Rows from block 3 of the audio encoder of a small encoder-decoder audio transcriber, named by matrix and row number. Rows with one number within an expert belong to one neuron, the router's apart. Each number is 500 + 50 x the weight over its row's rms, rounded and kept within 0 to 999. All counts start at 0. Numbers have three digits each. After the name is the row's rms in percent of the matrix's.
Before each expert's rows are labels from the 100 clips, of 14976, where the router gives the expert most weight on average: "responds to" is what is common among them. Only what is clearly more common there than usual is listed. The data: short read English sentences (LibriTTS-R). In brackets: how many of the 100.
# router: slot weights (encoder.blocks.3.mlp.router.weight, 32x192, trained with AdamW), inputs 0-95
# up: expert up (encoder.blocks.3.mlp.up, 16x48x192), inputs 0-95
# down: expert down (encoder.blocks.3.mlp.down, 16x192x48, transposed), outputs 0-95

# expert 15
responds to: the word "and" (29)
router.30 099:528431503465498465456523517600514455381537410493582490483455456500537484531478535534594605474526509461543493507514538520501437536488502417504436552416478491483539552472533486436474573472505415503419605513456476436445550559464513462485521498407542462597344489501499539435460430453470444560
router.31 093:459442433507533451428497541494487508475579493483620562487521458487531452544415550542498554496523524461518515489510539492582422525491540504493451521441567459393500560478520515459418544453476494467486611510527445438394532555470507523470524500464561531566372526526485546450469476394427450583
up.2 105:463625469417482481495406520516504444470450576537600428517517554446541554517554541558487457513417528475504459488499447535461530509460448599516554421471596454426534567562452523486421452445464462506558423458546424496555430479526449434515504464564421574523560486598530487504495672498517546467
down.2 101:496476534448577502451518443436550443528406555458455405547555465546473505446575449531456463466450481568530515570516465456411432480468526415520495526444455452441482498508433551509621499523443514454561485532455512563554488478556464562398461481405491558522670532463462508520438486580469503531
up.3 100:598499487531536486567559522590493468483509449523597600493473509515562502503484421504500474596507485514474510443561485509519483484466393528492466494521516547459446502516430554560605462421570520603445539420505519470452541471484551498448467515509494584514436484502520534581498483532546485572
down.3 098:419461556525564399478520514439503427460534425500505526482544448532512531528459574484541550443560519451538510500574523542520457522471531586544417484536431482514483521550480551522561471402502546462439606472522514437473510351543460570473496439464483515534416489435543541551457530461449502468
up.4 099:463539538435541395595411506468469535461473519454577549572488407508556461557529495422474449483530495565480580489497509483432478564500422449475482464494445518490511506537397446498481549588484639415449438545451479582496551557465446521536562537421387567480436392496504453494541578468503551590
down.4 101:519509525529475532568549468527500523443478371539547440538561432475549383495521545499532434596577538392472491451487483513437601503431516498514495467580529448507459450526485483512474472492444567550483530464401512462517469434634556515566577567453486475545503454595501459370563489494437581541
up.5 094:527514540402515438458474517536570586390551562579574486485445543435506552511482492485552549484463563452523419487345536500438494470439491510481520478561516573580495558475520496533424501510490448490427473437440496530505435529509509397474474511465536472626468533457612472540425519452469554539
down.5 093:511400477577469464516550552523444543477481492521558508477473541473551472472457486581399446505485433506498600497438483489460511470414547433513479475405506464525492460562525638533507423485510532495469508408429559434554488510524472542564506496487505488496518488509562444470458430473550465367
up.6 094:461515549403390515526540413532412527513473510426509575461536525453486546415492436443519522501572465456460600476467429464468445553474495447467477431462377551507481405489454539437416452555521470626484409546540471450563578462515505447524554528616491458485441486471531468459585529486466525560
down.6 093:552489417521530465556533416447531483452488515532408598469441426466516461567464536503537494435579520546466439481522542666462459494488411591495518514588477443432510483463577399510457474511482568475526522437496558469356498543363497503519480522577500649517435516504509446394554422512505483505
up.7 106:470444551440510485575448489503488458497425583525495491460501479507496529495450475413601493474548482481462601512597515531542475514436453543512456481440566605594508603517529453538560537521613433519488520470519471461450627522518515608477487535499504521408442532553536579482490513529478523446
down.7 102:448481579552525554496494539487380430415449612613490546523519519526592443426540492514493494496462440526535437450483528445510486484511502566455515520491424419600425497497459487587473400481454499574461492487543546483575547522538535533441511573500542464579502438462519497610493504477457425545
up.8 103:500485450560560496539519546470456528501444431541474522475540582498535484514441472536491388602496440618508549569524505537519508494553505582561532528476493564565492482401552542482462438495525457557437512537523480417503424458556493539478558512478493508447532529448579523528509586536467541524
down.8 099:490409539542448492523521509487468466485566509428466549585416512572571496546454513485466548528516584493484460503527476436511573491507539528481533513491473445526472444446507546454541485472513346499435550525457526448605554504509473644454476503529537504537585460453524536602521524448433488529
up.9 105:449422464531534458567504526528468521380468518527494553411526509443537583454599535389473418525513574488492525540580606502520419464548477550539498526524563532446501411433460417479520368572489578498513469487575429534481486545522400462471487566447498467479520508531479533577550426532527523499
down.9 105:509460496529504485369481543510466470566492534527501523510486447505538412519534520491469428440409485455529453515510367506491461547497587493508512512622495495587387482532449518532452459542385587523559513579487489558571474442428514512561538499472557519603537441543591563566443477501473440489
up.10 106:442354617483507568587484552490536560517420518455469515419525479535562462503503504605517478519484522535419442494502503510449427500519482571525455468485536565501362564550505468475458551535519521405512570433469506495480543491510538474443578483571524483584524571505477486451489568464489422524
down.10 104:483404537539540524480540492482519477493534485520539461452511533479463447412451455486411486557527460548511622431426450500575491519570600479489444465511544543475551518448446568501469593439527655520478473503469475484455474461513383507399411488407444401396456530559452512450462513522516513511
up.11 091:553651415515568471485503502464479509510516561434414515489465512506468489500507370444531440513458551458563516515495435479490531523561594447477447434536469500536410513526440438449510527531554473515479398478522424390514491561467499475499548506534554503520465512490594437523519463465566475580
down.11 097:507482517598478442492523569476483591403469430383503456565499334409506617507471516428464585534464449490452535469548539553495528519478571571508501542508543478496546544618555589416514547490537463553531431474392591485475498422493535537566495508471458494499423540497495512463493470531547469447
up.12 092:451465526579531584534499477452554485490496531581463493504440548521488489473487482548448416402421513516534520467494486536523416555496504560536495461474423507509473522614530445550501452539547518384441507455469507500470439497465540379549470497587469514397443450521508489523572530559478514492
down.12 099:514461621509519483545480540500528431485505518550490465479461472452539452477525418532480536453484512540426475424573410498548646490503605425560449512573542483592526462528507564503457398540511452467478385458571521493554504496539485591562596502544512522507525470493498495484528511429508490595
up.13 095:603521460484614543471502518452482530521460529529482488507547584486525512578539489545500463502506493482523524522497461594490508526477469530431530543485441582521560496507468478543500520476594484553501316533526558523545471546525569454513561450505537488529580521495452598497556489425476456536
down.13 096:446507465502448530509525425493574531455498505547572446508471413547518541628458552523509580440600525540461441465584607561499472492459497557435377463531527418451458474492536531471499489531504484603417559521515566495488503549578516532510603551470516537467535484566524499502502490384478474498
up.14 090:384501579537524478423508508513477453431435528468498405491513522417479590491474507638496465497547450534498479414550474460463571489497468488443510535415618452535482503549429519522530450512414533445468484459533559547516446477482515450440499504496507494470497545466438405444455512442485518462
down.14 101:531567487440495553548506452556551552466524586418600505584583468446505470575537538453421395569551504426492452559610459582525542541586393467457413501609464522554541553553438501509531529525445589455609447499488437457494490551439521407460521455457481548540490509502542558535525503498534485415
up.15 102:508516395518488458594570463598507499438426503486493487382515472523513461410499547396553480444560508437453553499362481413557434458506448473487565494401535491474450538490482459466504456563488474540582524508476471585603460506416522483585477551509501513496580498500544432493506538470466499489
down.15 096:559562585473549462547517539528529454490393528517500491439500482527591508526455480571426518488516519439657443529390435522526524582603411502437415595514452461401423525499528571555549390536510549480512534501545501526439534517496460498565518560551494458530449467493547566478428510517447534587
up.16 103:520579517536509549552384519505415474527456497554518574520453443511549601451452470440531375513567492553486576461451483454554516417566522539504516397524535551462451456524601460561439541589462519482513551525467580543522440437544536564523471428570517486492449560627559469479552512557491521456
down.16 102:473550542409536529604415507530512512517502490564490392533544462515488503600549539570542537459512470541547533518484536390476488501535412477474480469523442416503603481418494539588424430511527375536502439514462562499479479540561491470450573480567504541553499544476500510463544546495455538455
up.17 101:504522500466478465461534436506573469536515438517520513585530475558490504461471424471469483460499530462523453413501543526425495416516393567459486525474523418513504583443525597613480498506462561438521471529578609521468476460495518412437470542475428541557484524527467544532441503507508461435
down.17 093:461494444605562524500464383463514482558610508425524458411515391582455445634546455533433533476488523452468415501494529487425482546521548558567509501471491612563431461536609494615499531488480537459554474528375483537548551453465501498484513431515597472495551552517430501458387499453523483472

# expert 4
responds to: the word "said" (32)
router.8 107:527510489495481534459539482546494421507563531514498438424496512393460466518476487478517565551516482546508556487511527488537499469488376474466512619480541466413474541454518518599450426502475520520459509426495536402553481581501554517559559541513513472470416574487451412569436489499439614451
router.9 102:405524434528508435454414445543559493457548427507497406411429549531433471505463384521462484536550503478533540435558506500516516516467461464491484502577507512539488591428406506556473522478569477445496580466433537467455518555466542480521564522473533467453498578479513516513415485490484523525
up.2 087:543512496576561533472513511491498489472540482473545512504528508566473453581443593437466543426438488606490614467487460474487498440519450514539560492547473540479580516465497392572532478603528557546525551570490545500534464492587493345529499457530539561518513473512496536444532514557399466495
down.2 092:475427570470491512459491469511502525533473485431432409490512484486460562577504486503513530575515524481408478489492511406618492578554529417365490481461509462479500498499441488495529503558533546447519496460429475502585571396490515501357411509621464449494563574512493490446470483461441466473
up.3 100:517506476508523534468366565554694561399542476524515521567517475520484537452545430481441555526459613515526477419492517512541514526516552556477553476474555522391518534514487423511573488449549541418490416427525410454463378511465441464510504567576503558517468524529534387496532511497528483478
down.3 101:430372442463537564448568488457338549524544501574586494518426512569417593514455366485505497462492542558603538489434508451501487530471523511564465509457384470501450521505507611482560531574532576462479476477466479469446484422500531503528492487510513494483553540495480642475520489479556528454
up.4 099:478434499480372453522473532555478554509481570493442465500471543472500445508441430566540489587481497515442508520536653458470468520498478485461397493449486499543476542522567517469479544503423554453529492514457443453527436578454471482478432476476510400475548444517543532560473541565419437509
down.4 103:468492503445459523508508550453593523510485525424543504506490580424499516426464499528571489506518546635438466577507530555483493512455442440451450439439526484408443585500540488484471466479516393419519499482542507459440500569469490432511496434520513518478364438480464444463457512441487502565
up.5 106:419526498458515475522415666556602510427521570417516496437558544475541544552499621457523526369462495524418427484528564442545441509475487479507459444536398551591430541551545455556490396529492548506476459462530484387515433445501609515487438552542495521488500475451441533525485489474497498489
down.5 105:554566443445497556440526459442572461422514426482585548415459507434477563534415475546525499480607574418484401522418545443511471553485578440411448540475564463389465478492499502500459432495556406531460462583519558408529451530569525412453497533490508445527513524552459523496522524472496604421
up.6 097:534431522609467486487566559538550511572487491527514489573495492537476441490456471483483506529520486499581515413513429422506593616463473562519491495577525563500476503376488479527455537532481542449530463516583473569482540469502435429550546508464503489492526511523406532634424412476448515539
down.6 099:470513517465491504527602541496448519507487554562480398527411535569468511517462483482512430388463459540492490569408498516498530511563501500580497505541483452494460515585564432559546521527520517610681525507512438572509489570425457534444433514491472495472530432502562513555470558463466542570
up.7 091:502438556512379536461484467625559575468499474484562451395514486514464495557514436440556445494516511503476547517490497366473486526465482485564472524471486548549504585550392522541460515516516433470502529459518500512485543429494549440470536580552546544512524460412426549445577487481471571497
down.7 096:509452546501516535446438528464481506547609499421481565554448501479477481578463490528622522423492452433558577528499490509552525437524541525532540485573499469591444464550572579608546415457461402612456484525500475464528498501488422494535575523501512607584535475520477528698504611444507464491
up.8 105:530525514509495474611492453550401576513459561490538477477485553523496520591511483510522548597455481604432601519470504410475426432555548458455500420413464418525473469407499437495509370490553378443537571442474428471553550485544459395451469490452525469483489481544519488492606521490512493512
down.8 104:510479489505536571621479421515528497492513487412483542592466519555490502546438538490511583450492567425524506416451560523487357414403479527447503584552503530498473453581496516473534522522537506547427493506413474445507462515585540599496536486459513468503581583507548498521476511515506582509
up.9 094:489529500491544532432492540548489571588599523529483511387533489449477426459546643518443519541441491501521584579490527491474574429550420491442514530528453438410446499453568557518515472403480468497500461537517489547490530528530510463510596508535471560496550522461545474627457581536533519517
down.9 090:533557488496554446404449517497478457460448559384376435494554453483483439365491464460513532566495524455614596539528401489556532554514471422470520521457557492478526517457541481545502484511496466481547488463492409582514436538545618572502485455384550565520485475486531529480562529527553602529
up.10 108:405649427438522595505501536455532483549523486448599474552444540496440509478606497570555606522488494539566452465533677501540548487425461508526471484547488513525521532478450394470538431511487480453423511458485467517471488519481496484488534553475480485416490487503528517448512470474551591543
down.10 098:456493538514518459547516472464557603455522493445504516536445579445498486472516545429518489431472476507569519462541559498588558512593437510472559511483513499513498480384408489545572508547438527460433415386406532461476436512419503514438441501503438553495497485471512534478463473550536440470
up.11 102:577459450474459582466421523578455537363370484577419452514591464507582481533462529505512554595435491448496452539507395557525472521452540488456485487479438554477487499505480515463385587541466462515466509401448479489573529481508494515546507482430494430476510508554529473423456507608517491473
down.11 103:483531528487449537606472435509534494455508510620552497491551472537500469458551573459585440506479569521379506493564536496552498439523597502594389451505449597512511504490488393439485569515531527531411470495517477566427441534534410443558464465483540533457474403466506446501531552516421514565
up.12 109:498501523504537519508543535505457587520494521565525411455435434416585465387474462509503427484502513461430468485427486509581536474440405409437582486468504431512473525473545474522521528601485567466467538464471427535553568494513523506498547472521537516486517463552493527501522586494434485539
down.12 107:536479599537477373495622443465436561524495549555487526504498510458486464423530552507509531497519513505489495496531532485543569454509405517480450533535489528572470458545500381540512450512459531541496565580431472506600418481377501482512513479501439465564496428500478503483495545508502429511
up.13 096:446426439598531396512509560505501589491554481426456477482510505494457513466526462428575503473503467567469621479428527538552523485466529497558497522484403576508520498490543454509533472489530552493618474498502499477503449542525576533464515544501512402511522471592454550485567526434575546434
down.13 100:544624495521547505507473546535520497414572584532507507523500487488466516547482498509513527443469394447568425436499481430558522486510537559534627456451455559501483479584534528472581468526470447531459496535510511572549542467539420521526471525494489446481455517514516499467434540489502475464
up.14 090:516565529580461463438492426412478434552507424481373513579637525546550527476513448476470459433460541493510457557503489495456512480472437542526495462579423476470572517459490488479462527512550445563401496538514523489433400457456553552432417478477504458592507553652554412496555567451493458541
down.14 097:508463468421488539561558542568434453505431571577538466383596471339477498498520601530517512473529530468403549445451534463488570480499526473549577481519518639538525529574473463559457543580479479469419492511532461471474580480447434499475476496596539446436517440535547440505517515471461528478
up.15 092:460511463597406529433575436509507542530636508476441415477531565514518587574426486404442495435571488444530475452534574438450502468418441500454503547529512503521389476546472488482571534534472538523577584484482559482430442501524604516527533494474448548496535534469553547578506484395454442474
down.15 099:540417501529508496512458516480491420493560507515443508536533573495498500474520475516509417522573589486591547577535533538393490529512512528443431410563454474523560495519517434591570462477474445526540353504544505465481416498529456473481416504413525529574479543470519519529568573473510528501
up.16 096:549493553427535430576461576485466403418544422467491504577486481537369434568518534505492552360508481595533469541535509485450492414418400522455467453474550494476549591456390500460573484511535662481497549488469462539491541501533542475498508571437386478519510508487413451501520452529496452581
down.16 098:564525418469513442416426474500537505541456441477455424565588467495510515550506561519460561497453526533509465438483484628512540470505352504479468415468499413492496554454422498548587532584513491528525499514521542490375474470435538427465486457564500444578558564477530662419504510483535417525
up.17 099:473453464586530553447459446544559443468461573517386556581446414511474445494541468414408550561582397469513497496583481582506517489571478643540377536576399530445532489518423443519441544579516433527538498446602594554513548531459439508540519564584503476437539502482523527454484567515540534527
down.17 101:415529453493540499425500524536474417563506536529564504530467468602563549525535468523486488506481528425377650455483413561485498504491444520540470490495517433464487518494547491492524631499486504509413372517412610506481505481514558527496448461464499516535440470527533448537598493482496448460

# expert 5
responds to: the word "the" (54); the word "to" (43)
router.10 095:433491521509524468481572460550474448477473569439567481532534512477438445503480468508492583473475548440572441564475584492564407529448579515469414518509545620522530527532365512531487540472538476420557465542509511484501551563529425548406595507502540484544493543629554460488409480505461476394
router.11 094:457457454577450445505575474504555518466490485547577510401525500441403480533437469504517547525444537547573514560480541528474463565516558465506389556480537552486522573501393490494473516429571461450562513463463436480455617505554458501462476510567596522576466531604579607438544456517419530514
up.2 106:556571462326535424575486546506464542433569527487596488541527536512525506449494447547572552432489409496482479438356433467528479543435454540594451430499579507555463470504514555428469445489448461509563455516536546506599590445529520562512558475512487493477565420467450506498521491498527498471
down.2 104:537473530548501548552596489413450544465436477407407553555529538427515508458469512490450448476543499493533479497446480522521438436497500425559551543632467530582468481448422508495622449443475476527528392462460574545436450498452566524566531484483462548585492559502533416515561459578532451506
up.3 097:464486603426518494595477507524454622471495473585495435451618485505487460552520546501537461427438491340544546559479519442536455504412556470457539543523431519509558472520524527510408522529547561445428483457579464522475547495592526590495473451578567439521408504536433653554456547533397453477
down.3 090:487475470500489480638438571481460571429566599535405424446464457513512487467526463507494541411472495595504425472535531478570544456449443502464506539464518525551511474497594548571449487597444474487413489511483566459572445481572478453405528477542521522486546564460539439476565467566493541474
up.4 094:473383522543521516505462485526507429484475562490527530556540527487487542476494590499448407418494492548461482556545431464499544475487464637500482523513571394458491490460481521447483555424540520455469450510560426491490576464532485493500456544507549487550404572486466532529363463504520467662
down.4 100:542473549447556519484524490566457506413502403579405516484502475516489444474440529543510487495529489448542527481462595480483502618573485533505441468487458451574557503516469468540377487521513554533578523496501424533497562553497473435499485589471519487497476401446466476527480479383546446483
up.5 105:414536533562503463473454449527467575484498454354468503498466452438548544429529509395488553498468509535515596366525483476497475469468421484415506548401551598536453568484495488456459521465444542627431512548448521487476567442475508538633465459481451537431543541545565473465539523629503497451
down.5 104:486435463546413533491441474504505604566492503477542500422501545493428543561503568506540435388578526511437421492482526414468462497378453520456482529439530452415536589478485454419456441490434442481462547445478442430540487487543523469627525473541468444609471432512445418588492551579552482532
up.6 096:505431446463451524499453512454534516471437497547560530488539482424480598526490470507494529539513541468416484532491502539517589413527503457442457499515533459527539484500509469605439507606524619505537450347381527431448565505584446513550510477431443479468450573492600525555581442523481534540
down.6 099:461503520511521444476536572555563601548402451464575481578551572416491519568522484578474550520474483536586495473477487440477442464524447539575567546541539489492493481507481521564451478533504557484534438481453410482543512516531571465424489511608613536454514408599510532457477549536536636464
up.7 100:502552596523556461483497529518502489493548492460497539564492467492561433467519448503581457452584554549593515527460453488488470548670507581521422496518493465480461512617416536392529501485498506434476541569572534488497467446488545450433464540522453479494538460502468544476450469464473401404
down.7 093:511495501477509494508520415460610373539462498466528473395483459585437547523546567512496489517496484522487530501509556507563485493686528500459469578486468559461434510474472466398545588440519481565436490473499499624606481435571561457521479408541450480484468568481446579476461469496507473528
up.8 099:551481547448514495476488553534406479631547560541502514512522481497524456482441483443517597371433380438403517434551446415525459471528500507552561418489474517444528620600410552491448542544418530378491527509474530528516526567514528530546540482492361508539493566531480472570475452543536581502
down.8 103:514404553587513537557447528505469506525504481473469478562444575546475464566470449449517471480565560514540545575491551478453516522525548389539495424513427571439466465469510509517471496502420575454592436533433401513539429569455525486437546531431472564372474400500553502465548559619533493543
up.9 098:518506508479530472471480429485499474517479516502498483522435630467476516393476498499465541455454470472556562553466398477457530521344491478446528474488486450454416505454478506509554533406487526508457480527430432512395359449437470493518497507529481510383581505402548606481492461489541491477
down.9 097:461471423508526449445490534495509515554515548492529529561508523470422474540515534560479451532482495583543480466481598513468562520312456531556455516544562453399524497458510436542645526506542497468488501565412425547503517545532499507401447532385514460550519552508446460504567533540509435529
up.10 103:435472504548477458487447521518534512549501468419527477462506488594529458522573531460467459437471545504620502483446467448524465459446501473511507519507429517508420534465400485446439455618445496524469443477536590483476481460466585573511548523515517522510483578481555498505689482575505468465
down.10 099:556493582467429445486396447459533501455510517460419494498483549446569547439515511589417503502525515510427478393517496468552488483542451591580412481470467502443554438457514515507585536487587462447448536544458574475453462540541505533501470440484518517442479377504496537520457522447557520527
up.11 099:503396450513468466518546570512552462405550446486535598472519491473541481532699510523467511486537478483446544502554397638491447521511544439487548468500468495511427644479469485531483601415526508465485414502522535477502468490494488515460557463579546459489602532427548432571464431508508440545
down.11 101:571470541508499550522489568431530511497478511467519583449571524570594469606602523477493521518459496529473479444556531473431529468609513532572541440478562516478520542501567495554531586433568429494568525566446454518446542471473457474606540469517475539461522479508454480490501520416484524613
up.12 101:460428540521434529572518462511434484491540430478459493430527610442540556510539437443445478471561596437529465493548460533525466517510616549461495470468658489447502610551512555545410505568479455434503480482452501456503592416584439508531490500447487509521492453581492536530578442463437445444
down.12 104:542474526539427542561476510446478481564560471527464559417550493519475548494538457509588572495468543520528452589588544540531410560503479582461552590432482531494515498486484530490513525509531550506445443453420551480577534554403455561435565430502450473442523515486427502387553546479577576543
up.13 089:478591511435453448501484462459517421552408507483534420460468580559431523477525540419498482531460554520540476463527392483593533535501454483489454444491520463552443532518540470466527520585477454590547535526500598543547500492596494426535426537504513518554481525451518510497551561502476399458
down.13 093:505497460500466506536461517509517520553520527594518500504467458490517519492537449505524519547536417433483545474469501481579502544405499556600487514514485501548496510495530502541517510506489480473529550516403448567501559432443553499515554431519507432576502497519412487410444517481473434486
up.14 099:545552482499498445444480539511590431390464479402599533515510370481444567389501546590442408520557506519492498499444458458528385518473544546568448517529515556462476459520536465561453513523550533551539518502489487465548464509558549467610443529465524465442484386441393429471476499435544463455
down.14 099:468439520408588475498553465484563464502379569516434495434481428531480538498537498468468507550527445509456484556533569502520473542441568480538521603435461515469544525483558452400606476458438581453545551529503503434459541577517515437543563394603517479476584556499494428381496530448481532511
up.15 090:516412467482490419547472585554604620510485539480534507559516566464505516540501478508442463416466426503477535436550480450542485498555517530439408504443521518450511615519486548536395621548530570510598452637510488487517546552473412460440528512479466467449484442521440568509526456480570470530
down.15 099:536508543527534462475489494575434553538541383549398482570492551503497409535426535458576519561482535577533554557526563561528508552482401469549462482442563483556543462557468422536416446431464560478528464534518516456439526547463479495523475415530427464593442465515584593477447473472486491492
up.16 099:616463491539479485571500441493591467502529457497523474566512421497457499422442512610566506384533576505479542444492401469593573489437545522481436492502429517479508519488517506563479438474515523511510517533503443529510452607446569462376419480513571438536441470542545472457610437548432447507
down.16 101:546516572424510391449547496471501464592592537499518445487511566487564547493483501482507448556428508478486504451560427515499508492543464475530465598528460484436502461560445485510465466464550592542499482475508561523559573567521520500446517480454422460486564566493536470491405564440567438488
up.17 092:461492505492528456549473453490571488521538559506561472556497553565475537428442497496474499564495456616520564457431440485493497536503525448507369577508656453436449495510495607490593554463486521522518423529482537486498487427571492475467483489445481535527494458482531491399452455524541546559
down.17 099:460474471483501497466475488457504421556434376475500513517601545498561455436512425517504491588532476513525428441387557546441498473529502548549451467546417514511455483486443513489601383493443496565547585480446604514550544563499555449536609582449492479523531490456475535517461421555549508538